{"model": "contrastive audio-text model", "dataset": "single notes of musical instruments (NSynth)", "train_examples": 184686, "time_shift_ms": 100, "n_mels": 64, "hop_length": 160, "input": "log_mel", "spec_augment": true, "win_length": 400, "tokenizer": "word", "vocab_size": 106, "loss": "softmax", "embed_dim": 256, "encoder_arch": "swin", "encoder_norm": "layernorm", "encoder_norm_position": "pre", "encoder_activation": "swiglu", "encoder_mlp_ratio": 3, "encoder_head_dim": 48, "encoder_fused_qkv": true, "encoder_bias": "none", "encoder_qk_norm": false, "encoder_layer_scale_init": 0.1, "encoder_parallel_block": false, "encoder_inner_norm": false, "encoder_moe": "soft", "encoder_drop_path": 0.15, "encoder_num_experts": 16, "encoder_moe_every": 2, "encoder_expert_mlp_ratio": 2, "encoder_slots_per_expert": 1, "encoder_shared_expert": false, "encoder_patch_size": [4, 4], "encoder_conv_stem": true, "encoder_depths": [5, 5, 5], "encoder_widths": [64, 128, 256], "text_encoder_causal": true, "text_encoder_width": 256, "text_encoder_layers": 7, "text_encoder_norm": "layernorm", "text_encoder_norm_position": "pre", "text_encoder_activation": "gelu", "text_encoder_mlp_ratio": 2, "text_encoder_head_dim": 32, "text_encoder_fused_qkv": false, "text_encoder_bias": "all", "text_encoder_qk_norm": false, "text_encoder_parallel_block": false, "text_encoder_inner_norm": false, "text_encoder_drop_path": 0.05, "text_encoder_positions": "learned", "residual_init": "none", "optimizer": "soap", "beta2": 0.95, "lr": 0.0032, "beta1": 0.9, "shampoo_beta": 0.95, "eps": 1e-08, "precondition_frequency": 20, "max_precond_dim": 512, "one_sided": false, "adamw_lr_other_params": 0.0012, "steps": 2800, "batch_size": 64, "epochs": 1.0, "lr_schedule": "cosine", "final_lr_fraction": 0, "warmup_steps": 140, "weight_decay": 0.0, "adamw_weight_decay_other_params": 0}
Rows from block 6 of the audio encoder of a small contrastive audio-text model, named by matrix and row number. Rows with one number belong to one neuron. Each number is 128 + 24 x the weight over its row's rms, rounded and kept within 0 to 255. All counts start at 0. After the name is the row's rms in percent of the matrix's.
After each neuron's rows are labels from the 100 clips, of 14976, where the neuron reaches its largest size: "peak in band" is the frequency band that holds the peak; "top examples" is what is common among them. Only what is clearly more common there than usual is listed. The data: single notes of musical instruments (NSynth). In brackets: how many of the 100, against the usual share in percent.
# gate: MLP gate (encoder.blocks.6.mlp.gate.weight, 384x128), inputs 0-127
# fc1: MLP up (encoder.blocks.6.mlp.fc1.weight, 384x128), inputs 0-127
# fc2: MLP down (encoder.blocks.6.mlp.fc2.weight, 128x384, transposed), outputs 0-127

gate.177 092 [158 115 133 109 121  94 111 134 101 136 128 191 144 129 178  62 126 145 104 148 113  99 140 113 135 143 154 134 127 127 130 161 123 114 203  89 115 122 165 136  98 140 124 175  95  66 147 138 116 138 113 106 127 139 120 123 144 160 139 137 125 154 143 120 109  99 139 143 124 153 156 136 106 115 120 116 160 145 112 126 140 152 145  84 110 157 131 142  92  90 124  94 101  96 155 128  92 100 112 130 117 110 176 140 182 111 111 137 138 147 104 120 157 110 117  96 112 138 127 147 125 138 122 100 170 140 158 133]
fc1.177 087 [ 94 144 109  91 139 116 155 107 150 127 143 110 153 111  99 113 160 124 150 126 115 130 146 149 121 166 139 114 153 128  96 139 138 150 122 119 109  94 126 116 111 111 135 132 163 113  87 163 113 170 154  99 157 117 113 105 112 120 151  70 105 157  78 158  96 169 109 152 152 166 110 145  90 127  96 105 143 155 106  93 103 120 100 147 123  93 113 134 128 133 161 162 119 134 158  87 120 114 145 131 143 153  87 118 111 149  74 147 120 158 109 141 107 150  84 138 140 110 123  90  98 104 166 110 111 101 138 152]
fc2.177 080 [111 125 132 120 118 137 103 143 154  88 112 132 140 142 151 147 125 121 158 102 132 145 118  96 120 161 158 181 122 102  91 209 158 110 119  77 122 113 111 129 130 151 124 132 145 127 160 115 109 125 128  79 116  89 128 125 148  90 127 159 147 168 105 127 132 145 164 137 149 175 124 107 118 143 141 115 148 144  89 164 142  99  69 108  84 163 127  96 125 133 115 133 130 121 120 139  92 145 121 127 131 128 143 106 104 182  91 142 129 137  94 160 176 119 103 139 163 112 120 107 113 126 149 131 117 129 149  95]
peak in band: 2000 to 4000 Hz (61 vs 25)
top examples: pitch class A (55 vs 8.7); octave 7 (40 vs 7.9); octave 6 (38 vs 11.7); note: A6 (25 vs 0.9)

gate.306 112 [122 147 113 141 129 204 132  94 115 126 104 101 119 137 140 108 114 111 137 154 130 117 148 109 159 123 164 128 118 133 165 138 165 107  96 129 120 104 142 151  79 102 120  98 146 110 156 138 124 122 150  98 103 154 106 117 158 132 157  88 120 155 158 159 147 166 107 158 159 152 134 140 116 167 109 148  99 100 166 156 126  95 158 175  94 128  97 119 140 107 108 122 163  79 138 128 145 146 103 125 127 134  98 152 160 137 126 106 136 121  89  80 117 132 150 111 191 115 138 157 155 129 125 139 140 134 121 161]
fc1.306 097 [124  84 145  90 148  92 157 127 131 130 123 136 169 126 119 159 122 100 111 107 101 122 113 138 147 156 150  83  88 114 153 125 114 155 152 144 157 165 138 118 122 141  87 140 140 145 128 123 123 124 107 119 102 127 116 133 125 136 108 106 136 180  81 106 166 118 146 135 136 142 142 153 124 105  96  93 167 110 122  88 120 102 132  88 128  86 165 152 156 126  69 120 125  84 108 140 142 100 142  85 149 139 111  90 130 104 129  98 111  83  92 129 153 182 103 143 123 115 130 110 122 158 135 133  99 159 109 159]
fc2.306 098 [105 123 123 157 162 116 166 109 136 136 118 117 122 122 148 105 133 137 177 149 103 123 129  74 146  97 155 115 123  99 128 144 102 119 140 141  88 129 133 113 123 150 126 132 121 138 142 122 136 120 101 115 137 126  81 125  78 117 112 145  92 180 140 156 183 165 111 115 101 132 124 137 111 156  70  99 131 115 144 118  91 102 112 180 134 154 143 123 119 119 179 151 137 144 123 116 126 151 116 120  96 105 117 130 105 136 165 121 148 109  48 113 135 125 133 146 122 100 182 139 115 119 146  93 170 100 138  98]
peak in band: 0 to 250 Hz (62 vs 12.5)
top examples: octave 1 (52 vs 12.1); bass (49 vs 21.8)

gate.186 105 [119 136 122 105 110 148 131 158 117 142 122 102 157 109  90 166  95  85 139 130 151 166 179 187 123 209 110 141 161  95 133 146 123 117 143 172 114  72 118  97 112 119 134 110 149 126 128 111 131 150 141 112 134 101  90 119 160 110 108 134 132 144 120 115 144 129 135 154 113 163 131 137 117  76 102  88 154 175 136 142 109 134 102 152 148 176 123 115 171  99 150 124 174 142 139 166 130  95 124 113 114 150 149 115 128 136 133 140 114  90 105 114 134 143 133 165 115 154 152 104 118 146 119 144 123 127 130 128]
fc1.186 098 [121 100  86 135 176 114 156  97 101  94  88 124 152 108 175 126 170 146 166 114 119 130 170 145  78 178 117 153 156  83 105 107 140 158 156 107 135 148 151 159  80 152  86 157 128 115 120 156  93 116  91 182 101 145 121  95 121 141 151 151 103 149 132 102 140  88 130 154 128 105 122 140 122 154 107 140 134 158 109 123 106 149 127 117 120 141 100 130 108 143 126 142 120 118 116 146 141 145 143 132 124 148  78 105 113 124 135 159 125 120  91 136 128 107 180 104 161 120 130 135 151 141 117 129 132 107 153 118]
fc2.186 096 [111 115 124 156 100 161 135 113 133  82 155 130 140 120 153 162 115 167 138 172 163 149  80  86 123 126 172  82  79 152 126 108 121  96 101 123 139  91 132  91 159  80 101 133 135 122 120 154 131 116 124 121  97 120 147 128 172 147 143 127 148 119 126 154 176 141  94 105 115 132  96 103  98 129  79 113 133  95  96 163 111 111 100 168 120 106 131 140 138 117 168 144 168 131 134 132 128 113 143 128 107 138 141 134 133 154 158 105  93 130 136 157  73 118  94 145 157 111 142  97 125 118 110 112 116 125 147 135]
peak in band: 250 to 500 Hz (60 vs 12.5)
top examples: octave 4 (65 vs 17.2); pitch class G# (62 vs 8.2); note: G#4 (56 vs 1.5); instrument family: string (25 vs 6.4)

gate.16 086 [160 158 163 114 144  94 104  85 133 140 160  84 119 128 147 130 131 156 105 153 162 149 104 105 113 151 107 128 168  68  79 139 111  92 115 149 135 118 152  77 135 136 120 142 151 117 121 106  70 137 133  87 143 136 123 107 128 139 160 122 117 146 115 108 136 114 136 155 114 114 164 102 116 131  86 160 112 122 105 174  99 126 110 157 172  81 146 156  87 115 144 107 123 127 111 131 118 126 159 132 124 108  91 107 149 166 108  96 111 117 133 126 110 115  94 108 133 152 123  86 165 131 129 107 124 100 147 109]
fc1.16 088 [ 93 133  76  96 171 138 130 140 130 159 137 131 125 135 132 131 106  95 130 103 126 131 137 103 176 102 103  77 138 140 139 153 108 117 130 121 138 151 127 112 138 107  73 115  96 147 151 126 155 164 148 124 136 139 105 136 136 134  92 113 121 158  94 128 180 158  91 150 105 156 149 121 131 130 126 138 116 113 120 144 158 112 130  76 100 133 171  88 164 149  95 136 120 152 133 104 168 139  52 135  88 114 102 161  98 139 121 146 147 108 153 160 138 116 163 138 147 135  96 109 123  95 116 126 113 160 121 142]
fc2.16 082 [113 169 151 118 141 148 153 139 131 141 118 130  98 122 125 134 104 141 117  84 116 133 156 116  84  90  81 129 135 127 127 118 154 145 142 142 165 113 133 129 145 199 122 110 115 101 137 137 131 142 139 168 113 144 109 111 116 140 170  82 135 148 138 141 101 138 148  88 118 127  62 156 136 147 143  83 138 102 122 123 148 145 112 139 146 184  91 106 111 113 103 134 113 130 120 101  80 136 149 150  75 110 176 136 163 135 131 146 112 156 136 124 164 140 128 102  90 153 179 126  89 108 129 101 127 126 112 140]
peak in band: 0 to 250 Hz (81 vs 12.5)
top examples: mallet (38 vs 10.8)

gate.344 103 [138 149 159 100  96  98 166  98 115 161 114 137 155 132 127 124 125 164 132 146 121 109 122 103 125 100  45 109 147 132 139  94 118 152 154 101 150 130 121  83 102 143 106 127 116 168 104  96 138 142  96 130 113 128 133 136 123 147 160 128 101 150 154 161 113 165 149  88 104 148 117 172 130 135 148 138 103 153 121  89 104 167 148 127  62 144 167 114 129 161 162 173 168  99 168 138 108 144 140 138 119 126 127 150 125  97 121 104 101 130 139 144 132 164 106 134 154 128 101 138 136  90 115 149 143 126 126 126]
fc1.344 097 [132 138 120 126 120  91 136 105 113 109 167 154 129 125  91 101 158 134 129 113 131 178 124 102 117 115 124 156 124 122  97 123 113 102  84  95 126 125  93 123 151 135 127 125 119 145 134 150 124 156  98  82 109 120 113 113 100 135 198 144 148 173 125  89 148 114 164 117 180 137 168 141 114 141 174 155 100  96 105 128 100 146 168 192 136 104 113 139 162 148 110 163 110 131 101 119 138 142  82 119 130 117 141 174 138 105 143 133 130 109 135 149  75 101 134 117 161 103 148 106 126 115 108 132 130 148 132 102]
fc2.344 094 [145 158 112 133 150 123 163 121 134 152 146  89 133  84 109 119 133 130 150 120 129 130  81 157 121 145 127 117 169 125 165 185 127 133 127 140 146 124 115 103 147 132 142  99 134 134 181 126 103 103 113 153 101 112 165 155  86  95 148 153 130 106 176 146 114 128  96 160 137 160 134 146 105 143 116 133 121 125  94 137 102 124 128 110 156 124 136 143 111 155 134 137 105 157 133 140 120 103 178  98 111 185  98 117 163 109 125 133 117 119 124 145  59 105 110 147 186 140 133 160 126 115  91  93 147  88 138 152]
peak in band: 0 to 250 Hz (96 vs 12.5)
top examples: octave 3 (91 vs 17); pitch class E (74 vs 8.2); note: E3 (72 vs 1.5)

gate.143 101 [133 127  88  96 136 158  47 128 143 176 116 162 111 125 109 145 150  90 124 149 133 140 139 121 122 103 145 157 133 140 161 150 153 199 154 122 122 102 104 123 132  83 142 124 139 152 115  96 154 140 128 157 111 151 127 148 131 120 148 128 133 117 105  97 175 154 108 148 120 115 103 128 128 150 106 158 127 140 122 125 108 109 110 148  96 124 105 148  92 155  92 176 142 131 102 133 129  92 115 146 131 106 129 190 126 129 112 115 135 149 128 107 134 159 164  90 142 127 118 155  86  89 111 154  84 110 138 129]
fc1.143 095 [168 136 112  99 116  79 106 114 109 104 135 112 123 117 138 137 169 150 144 115 146 112 156 155 135 184  84 118 113 146  93  88 129 116  96 142 114 146 137 129 131 172 123 112 140 141 121 149 162 126 109 107 182 140 114 132 135 148 144 132 172  98 140 158 117 148 125 108 136  79 137 132 122  97 164 132 141 133  77 143 122 111 158 107 144 185  62 113 129 136 129 124 132  94 141 115 152 121 159 115 171  85 119  87 126 154  99 146 103  99 135  86 119 154 114 105 132  87 125 135 168 119 119 142 145 134 121 117]
fc2.143 108 [155 122 105 133 121 110 120 137 116 154  93  88 126  66  83 170 134 123 106 140 177 139 117 152 160 135  90 150  97 110 126 138 129 161 107 148 153  78 169 138 104 145  91 145 150  75 136 147 152 175 136 119 148 115 153 137 151 118 109 143 163  71 113 138 148 145 109 102 139 138 128 142 161 134 123 139 122  85 117 156 130 193 147 131 135 122 153  92 156 144 118 131 122 122  72 154 117 122 118 113 154 153 150 140 141  87 132  99 133 147  95 146  94 139 136 139 114 108 116 135 126 131 146 149 155 131 106 127]
peak in band: 2000 to 4000 Hz (82 vs 25)
top examples: pitch class C (47 vs 9.1); octave 7 (46 vs 7.9); note: C7 (33 vs 1); note: F5 (31 vs 1.4)

gate.296 091 [141 179 134 101 153  95 138 117 161  95 108 101  96 159 107 172 105 105 155 168 118 121 119 153 160 118  68 174 117 107 126 124 115 148 120 108 100 144 139 125 151 126 157 102 144  80 133 100 147 110 142 131 160 117 109  81  87 151 132  96 137 143  81 133 143 149 151 157 148  98 123 125 140 155 137 121 102 112 126 123 116 117 151 109 105 159 125 122 105 171 184 163 149 133 157  97 123 114 125 112 112 176 132 120 168 110 171 128 149 127 118 138  96 128 131  98 117 113 128 148 100 114 137  91 114 156 126 139]
fc1.296 100 [ 95 154 145 109 131  94 118 130 111 157 147 122 119 123 123  90 140 133 129 132 121 109 141 146 105 146 145 119 120 114 149 107 154 122 116 201  96 129 112 133  67 159 121  91 125 179 119 118 135 123 125  83 127 136 106 128 131 120 102 155 110 134 101 136 117  92 133 106 115 123 119 145 107 203 105 129 160 167 165 146 147 138 103 146 169 107 135 185 102 139 113 151 136 121 139 153 142 118 122 164 173 162 167 107  99 115 116 140 109  96  98 160 108 125 154 137 134 122 139 107  82  97 149 136  84 133 140 111]
fc2.296 099 [107 117 120 108 173 145 124 110 111  97 147  90 126 133 123 122  86 138 142 104 150 113 161 181 173 162  92 153 124 155 110  99 162 136 173 140 146 132 139 155 140 132 126 106 112 102 145 123 137 152 144  89  89 104 146 185 136 144 117 119 134 151 215 126 133 160 134 115 144 105 174  95 159 126 124 148 121 152  81 149 136 105 163 116 112 117 114 121 109 115 158 158 132 116 148 133 144  84 137 134 121 113 148 129 171 168 162 120 110 135 136 137 131 109 124 134 118 125 134 148 182 138 138 154 128  95 123 121]
peak in band: 0 to 250 Hz (66 vs 12.5)
top examples: octave 4 (55 vs 17.2); pitch class E (29 vs 8.2)

gate.292 094 [ 93 152 130 159  97 140 163 122 121 143 157 174 145  97 165 139  99 118 118 145 131 147 101  88 129 120 137 153  96 145  51 129 144 113 131 130  99  91  88 165 124 121 141 123 146 159 107  78 110 127 134 114 120 161  83 138 108 146 137 142 132 153 126 135 136 140  94 109  99 104 138 121 137 138 131 129 150 107 125 142 158 133 110 121 125 151 131 109 147 170 142 143 148 107 105  96 141 140 153 120 164  97 171 125 116 150 145 108 148 134 114 109 104 112 110  72 156  93 146 133 119 139 123 122 110 167  50 100]
fc1.292 099 [129 159  99 146  89 162 145 101 172 104 147 141 170 124  99 156  91 147 127  99  96 155 109 110  97  96 138 108 122 146 134 107  97 125 136 127 111 140 162 110 128 139 117  92 159 116 148 172 120 132 146 162 127 137 137 105 111 129 213  86 152 137 114 140 129 116 116 122 186 133  78 139 149 147 127 131 161 108 149 103 128 143 138 117 142 115 144 166 146 145 120 125 138 166 115 145 142 113 116 164 108 169 120 147 114 164 124 192 140 144 152 141 123 150 125 130 150 145 111 150 144 141 171  90 121 116 130 152]
fc2.292 095 [102 136 154 151 132  98 163 155 112  76 145 130 119 134 153 142  99 169 172 151 126 106 118 115  99 168 153 131  89 111  89 131 112  99 131 194 104 120 132 113 134 113 146 115 141 173 123 101  91 108  91 150  81  97 136 128 109 138 122 127 147 127 102 130  88 133 129 113  91 116 111  98 128 133 145 142 143 147 115 101 128 137 150 124 182 107  92 127  91 124 112 124 118 172 122 135 126 148 145 169 144 141 128 130 172  95 155 134  96 138 172 166 179 173 119 139 134 129 112 123 133 127 138 103 114 109 159 131]
peak in band: 250 to 500 Hz (55 vs 12.5)
top examples: octave 5 (72 vs 16.2); organ (36 vs 11.8); pitch class G (25 vs 7.8)

gate.85 108 [156  93 143 130 129 160 135 125 149 139 100 136  55 127 118  99 139  89 136  95  89  91 153 163 112 111 111 151  69 113 153 109 144 151 118 170 114 109 136 125 132 132 129 149 114 118 118 172 118 113 125 143  94 131 130 147  91 143 158 154 151 106 110 133 151 164 151 138 151 158 141 139 108 140 134 163 117 139 137 171 150 125 149 129 175  92 147  97 164 130 144 101 174 131 114 114 158 102 174 109 133 125 128 100 142 143 154 131 117 106  76 134 124 137 144 132 166 154 102 115 141 140 151 123 155 173 161 110]
fc1.85 104 [106 100 123 150 152 157  90 132 111 138 120 114  93 140 155 112 142 107 147  97  99  99 117 119 127 114 131 127 192 100 114 132 169 166 133 132 119 148  82 100 130 100 139 136 109 143 103 157 118 140  93 142 175  84  89 119 117 139 147 124 145 105 127 140 123 138 127  96 126 132 150  90 106 128 125 120 113 116 122 176 164 116 113 128  96 117 138 110 130 129  97 146 141  97  72  92 136  84 163 142  94 106 125 144 117 151  97 106 144 136 126 133  93 150 143  91 125 100  96 116 189 142 180 126 136 145 153  93]
fc2.85 110 [142  94 119 137  99 124 141 148 155 130 105 134 138 104 147 174 120  98 145 166 117  99 113 158  96  77 130 127 118  94 123 120 106 144  94  84 131  78 119 141 127 155 142 137 128 132 122 147 120 110 115 126 104 117 120 112 140 136 142  96 160 150 119 156 105 135 138 101 149 109 115 148 117 157 100 142 206 148 138 150 153 106 155  88 125 124 121  79 118 176  96 143 131 122 122 126 125 110 132 129 156  92 139 128 168 101 189 127 116 124 106 177 141 128 130 155 126 159 145  83 155 127 120 108 114 139 111  64]
peak in band: 250 to 500 Hz (51 vs 12.5)
top examples: source: acoustic (64 vs 32.5); octave 5 (52 vs 16.2); pitch class D# (41 vs 8.3); note: D#5 (29 vs 1.5)

gate.53 101 [120  94 115 121 128 159 114 106 145 153 143 134  76 138  95 127 132 133 125 163 133 112 113 161 165 119 147 119 118 146 148 157 134 130 107 101 139 137 151 103 108 147 135 106 147  83 106 137  99  76 176 180 152 133 106 120 150 127 151  95 130 114 146 119 156 117 110 128 154 161 112 127 105 115 178 126 146 128  99 117 114  89 146 138 128  87 106 129 163  70 176 131 172 112 154  74 140 119 121 192 172 137 113 141 110 120 118 118 134 111 123 156 102 110 153  85 131 114 123 136 132 163 133 137 101 130 149 154]
fc1.53 103 [163 138 132 108 100 140  81 137 112 141 113  97 124 126 131 110 113 110 116 161 139 136 139 163 139 141 152 144  97 107 129 171 121 115 125 117  76 136 124  76 129 164 110  78  88 128 141 126 112 129  70 162 157 137 124 117 106 109 114 117 109 151  97 133  78 122 146 146 100 124 125 141 170 136 126 104 130 103 105 124 131 167 130 115 134 137  88 133 144 140 112 103 151 108 107 132 128 127 144 137 122 136 120 126 191 120 131 145 149 133 132  92 149 108 107 125 146 167 156 183 157 153 164 161  44 115 126 122]
fc2.53 107 [182 127 133  89 129 146 147 154  90 117 136 103  88 108 132 117 161 117 131 113 131 115 118 146 138 139 132 130 147 128 111  96 181 153  95 171  78 170 142  96 103 109 111 165 103 107 153 163 136 162  87 113 123 124 122 119 127 108 160 170 167 112 163 179  88  99 119  92 129 105 128 111 131 116 145 173 138 123 147 130 147 141 166 144  99 144 159 114 143 142 119 134 125 106 121 143 119 111 152  92 134 162 119 119 113 123 133 180 108 145 105 101 151 130 148 115  94 131 128 130  94 158  98 111 147 133 129  83]
peak in band: 2000 to 4000 Hz (86 vs 25)
top examples: electronic (78 vs 36.4); organ (65 vs 11.8); octave 2 (35 vs 14.2)

gate.182 109 [125  89  90 132 130 112 160 128 142 128 117 122 108 150 125 124  74 118 182 131 122 100 130 136 129 178 133 100 114 118  87 150 129 140 131 156 136  98 130 143 102 112 162 134 130 120 150 102 101 102 153  79 153 135 195 161 172 155  65 117 112 120 102 123 159 119 133 145 144 130 127  85 109 110 116 113 127  85 110 124 138 144 164 140 136 136  91 108  95 121 137 159 122 129 163 143 154 116 143 124 120  99 125 127 144 125  84 114 100 119  53 128 115 113 169 126 137 142  97  99 138 121 130 118 122 110 164 107]
fc1.182 102 [ 79 160 115 121 179 110 154  94 134 153 139 155 124 103 124 155 123 143 100 148 100 111 132 152 117  94 158 133 104 111 138 131 121 170 126 136 128 145 170 129 133 117 103 109 129 146 158 115 126 179 147 147 110 116 105 110 110 131 140 174 137 152 119 136 116  99 117 115 145 132 139 107 118  99 137 114 129 164 117 129 146 168 105 107  96  92 110 174 113 109  94 125 164 137 169 144 121 112  52 135 126 148 146 144 117 114 138  80 137 104 132 183 116 102 112 101 128 108 134 195 118 124 161 169 147 145 126 141]
fc2.182 096 [103 143  86 178  96 183 145 121  98 132 139  92 175 132 118 126  97 116 103 178 116 120 138 112 150  72 144 143 120 128 133 116  91 117 133 155 108 170  92  69 101 132 163 120 145 125 157 124 136 139 103 105  82 115 122 157 106 109 134 137 157 141 113 100 108 177 160 143 136 112  90 133 142 106 123 129 138 110 105 156 132 137 131 117 127 112 179 135 147 108 140 103 107 122 100 135 151 154 128 111 133 120 141 130 140 114 170 161 143 106 128 145  94 131 141 137 124  80 123 147 135 112 188 133 122 105 168 109]
peak in band: 0 to 250 Hz (58 vs 12.5)
top examples: acoustic (78 vs 32.5); octave 5 (47 vs 16.2); string (34 vs 6.4)

gate.40 102 [122 155 127 115  74 155 153 133 144 118 102 101 130 148 142 122  92 103 105 175 112 144 144  93 151 133 137 101 121 132 123 138 123 127 109 122 153 160 144 104  74 128 123 120 132  85 137 111  99  54 102 118 107 117 180 134  92 119  96 115  58 120 148 167 131 124 133 155 162 127  94 132 144 129 132 141 100 129  94 141 115 138 131 155 152 137 145 144 128 105 123 105 160 106  91 164 123  91 141 130 159 142 112 152 164 174 143 157 111 143 175 157 125 139 123 131 124 163 151 123 142 163 147 131 114 107 120 155]
fc1.40 098 [140 149 126 110 119 141 124 149 131  96 129 142 124 126 102 133 112 125 115 154 106 116  96  70 111 112 134 155 109 187  97 133 156 135  92 124 124 140 130 101 121 124 130 136  94 108 135 129 146 127 103 106 128  87  87 150 106 126 173  85 113 112 131 178 143 108 113 115 149 173 108 113 118 151 150 169 146 119 139 187 142 122 116 138 161 206 194  96 153 145 115  97 122 116 135 155 139 127 127 159 111  90 130 159 115 146 111  82 116 150 148 112 158 153 126 135  96 145 103 155 140 130 114 133 144 119  99 142]
fc2.40 090 [169 107  67  84  98 139 101 151 130 120 108  89 153 124 104 154 143 118 116 147  86 157 148 117 122 133 111 152 168 142 134 118 142 137 113 154 153 137 138 132 159 159 120 155 180 117 145  97 103  98 119  93 156 126 147 136 112 116 127 116 138 110 135 108 168 162 106 148 144 113 131 116 127  79  94 139 121 147 111 109 180 130 107 117 116 131 121 138 139 142 125 126 136 152 106 174 156  95  71 114 126 176 142 143  97 105 109 145 114  95 154 149 137 163 117 114 168 111 123  94  92 137 162 167 142 129 142 100]
peak in band: 0 to 250 Hz (93 vs 12.5)
top examples: octave 3 (80 vs 17); electronic (65 vs 36.4); pitch class D (51 vs 8.4); note: D3 (45 vs 1.3)

gate.138 098 [143 137  80 106 137 136 142 104 143 122 126 112 166 115 154  64 155 132 125 131 134 141 115 102 121 102 156 162 115 119 127 146 155 138 144  68 124 142 122 145 186 106 191 127 120 105 150 148 138 182 138 130 131 167  98 167  92 164 143 133 125 166 102 163 126  85 120  96 138 109 147 141 146 132  90  95 125 129 137 138 129 156 122  89 132 117 105  87 128 118 115 124 150 118 145 140 103 105 130 124 130 127 157 167  99 104 132 132 144 123 100 132  95 100 125 117 124  79 105 114 130 155 117 111 124 115 107  66]
fc1.138 107 [134 136 140 142 125 131 130 148 137 105  65 109 157 134 129 128 113 138 137 199 131 128 139  76 122 149 119 119 112 125 142 152 114  94 116 140 182 124 111  59 124 112 150 115  96 108 105 157 137 150 132 125 124 126 184 128 144 117 174 105 157 144 158  91 150 121 144 156 138 128 125 172  99 122 107  83 134 146  82 136 122 133 148 147 126 134 106 100 131  69 167 137 135 117 130 110 141 130 165 143  97 129 116 130 118 118 147  89 153  89 142 181 183 148 145 131 115 138 146 144 111 132 133 132 143 149 108 126]
fc2.138 098 [118 139 148 139 144 127 104 110 125 103 168  86  99  79 116 111 131 127 187 129 138 140 106 141 151 122 157 141 101 103 106 136 173 134 123  93  82 143 136 131 141  98 127 138 155  76  84 135 148 150  93 113 116 101  93 135 107  81 121 112 131 125 120 159 169 168 128 125 107 141 138 132 141 136 120 118 122 166 145 167 158 154 117 157 120 132  95  93 119 102  79 160 109  96 124 143 121 137 113  99 141 143 135 127 115 174  95 179  93 133 161 102 104 106 106 131 121 128 144 139 118 134 142 174 144 160 152 133]
peak in band: 250 to 500 Hz (45 vs 12.5)
top examples: octave 1 (67 vs 12.1); electronic (61 vs 36.4); organ (30 vs 11.8); pitch class: A# (25 vs 8.7)

gate.365 095 [ 97 153 147 165  96  85 107 169 121 124 130 124 123 129 146 150 105  67 148 138 103 129  91 138 132 132 146 143 109 121 138 114 123 133  63 116 112 127 133 158 147 126 116  93 114  94 126 105 128 122 101 127 164 152  91 125 113 164 109 135 117 112 116 129 177 116 164 154 157 166 125 139 115 116 157  87 128  93 170  99 130 161  99  81 139 130 117  96 143 168 108 131 134 117 118 150 145  94 139 128 159 116  80 141 137  95 134 128 132 125 110 183 129 142 137 146 191 103 148 147 142 107 106 107 141 135 162 133]
fc1.365 091 [142 172 113 141 127 160 170 111 127 141 111 107 137 127 199 135  95 105 152 134 143 110 140 156 134 152 122 151  92 131 135 107 106 111 137 110 164 136 160 118 134 127 154 139 101 129 152  79  74 136  94 156 106 141 114  89 118 130 154 100 143 122 113  86 129 160 142 109 105 136 165 110 140 157 136 129  86 122 111 128 141 176 106 143 141  94 148 124 121 136 135 141 119 119 109 145 146 135 131 140 107 110  92 150 149  92 106 120 137 140 147 105  90 139  61 132 147 111 163 140 107  61 122 135 165 101 162 107]
fc2.365 094 [127 145 155 113 144  98 135 138 143 146 110 118 112 151 129 161 168 150 145 126 162 115 139 122  92 111  96 176 133 109 124  91 124 166 144 146 144 117 137 128 118 160  96 151 115 160 119 188 120 137 139 124  89 124 144 131 125 121 133 100 179 134 112 110 160 140 151 105 147 128 174 124 159 138 168 152 143 114 166 160 115 111 120 137  88 159 139 157 170  73 109 134 157 106 150  98  96 136 171 138 168 152 128 124  87 129 142 133 136 153 138 110 143 142 130 108 127  92 155 147 116 147  91 101  90 117 110  74]
peak in band: 0 to 250 Hz (80 vs 12.5)
top examples: keyboard (35 vs 15.5)

gate.352 098 [153  91 143  96 117 114 175 125  75 146 145 139 120 159 139 151 106 132 150 151 112 109 134 127  92 154 112 158 145 153 115 119 123 162 157 118 107  94 126  84 116  90 126 122 124 158  57 115 135 146 158 149 105 141 111 144 115 133 128 159 113 104 134 147 110 149 137  56 131 157 154 151 100 132 176 112 110 111 140 183 137 116 117 128 175 119 147 104 136 129 116 127 111 115 140 115  82 136 165 125 111 125 136  93 136 156 138  94 102 112 104  54 116 106  99 113 116 115 122 139 142 144 140 133 152 115 130 131]
fc1.352 101 [110 128 161 130 142 138 138 148 129 164  89 116 159 134 165 131 128 157 113  62 121 141  98  82 129 127 132 108 124 143  97 116 106 153 121  97 135 143 109 123 152 110 142 135 108  90 183 130 117 143  97 191 154 102 117 169 123 131 130 188  98 119 126 114 136 118 130 108 139 183  98 105 103 167  89 115 116 102 157  95 122  76 145 128 162  87 136 136 160  84 104 144 121 120 126 104 163 139 103 108 103 149 109 103  89 142 124 145  89 120 108 127 110 142 147 113 145 117 142 128 121 123 124 131 130 134 114  90]
fc2.352 101 [128 139  75 147 156 120  78 150 102 110 104 149 170 100 109 150 104 121 157 125  94 110 120 164 144  65 113 108 145 153 110 101 104 133 115  62 183 121 105 149 102 126 120  91 143  96 183 151 128 169 136 133 143 185 108 151 130 140 109 110 116 120 104 138 130 157 121 134 118 135 157 163 134 111 141 131 124 135 126 142 113 133 149 130 142 148  82 147 124 164 149 120  98 110  83 138 156 137  96 115 117 109 138 132 144 144  97  93 133 115 141 134 137 146 140 155 140 121  97 113 150 125 143 136 133 117 189 118]
peak in band: 250 to 500 Hz (51 vs 12.5); 1000 to 2000 Hz (38 vs 12.5)
top examples: octave 5 (80 vs 16.2); pitch class D (47 vs 8.4); note: D5 (43 vs 1.4); brass (27 vs 5.6)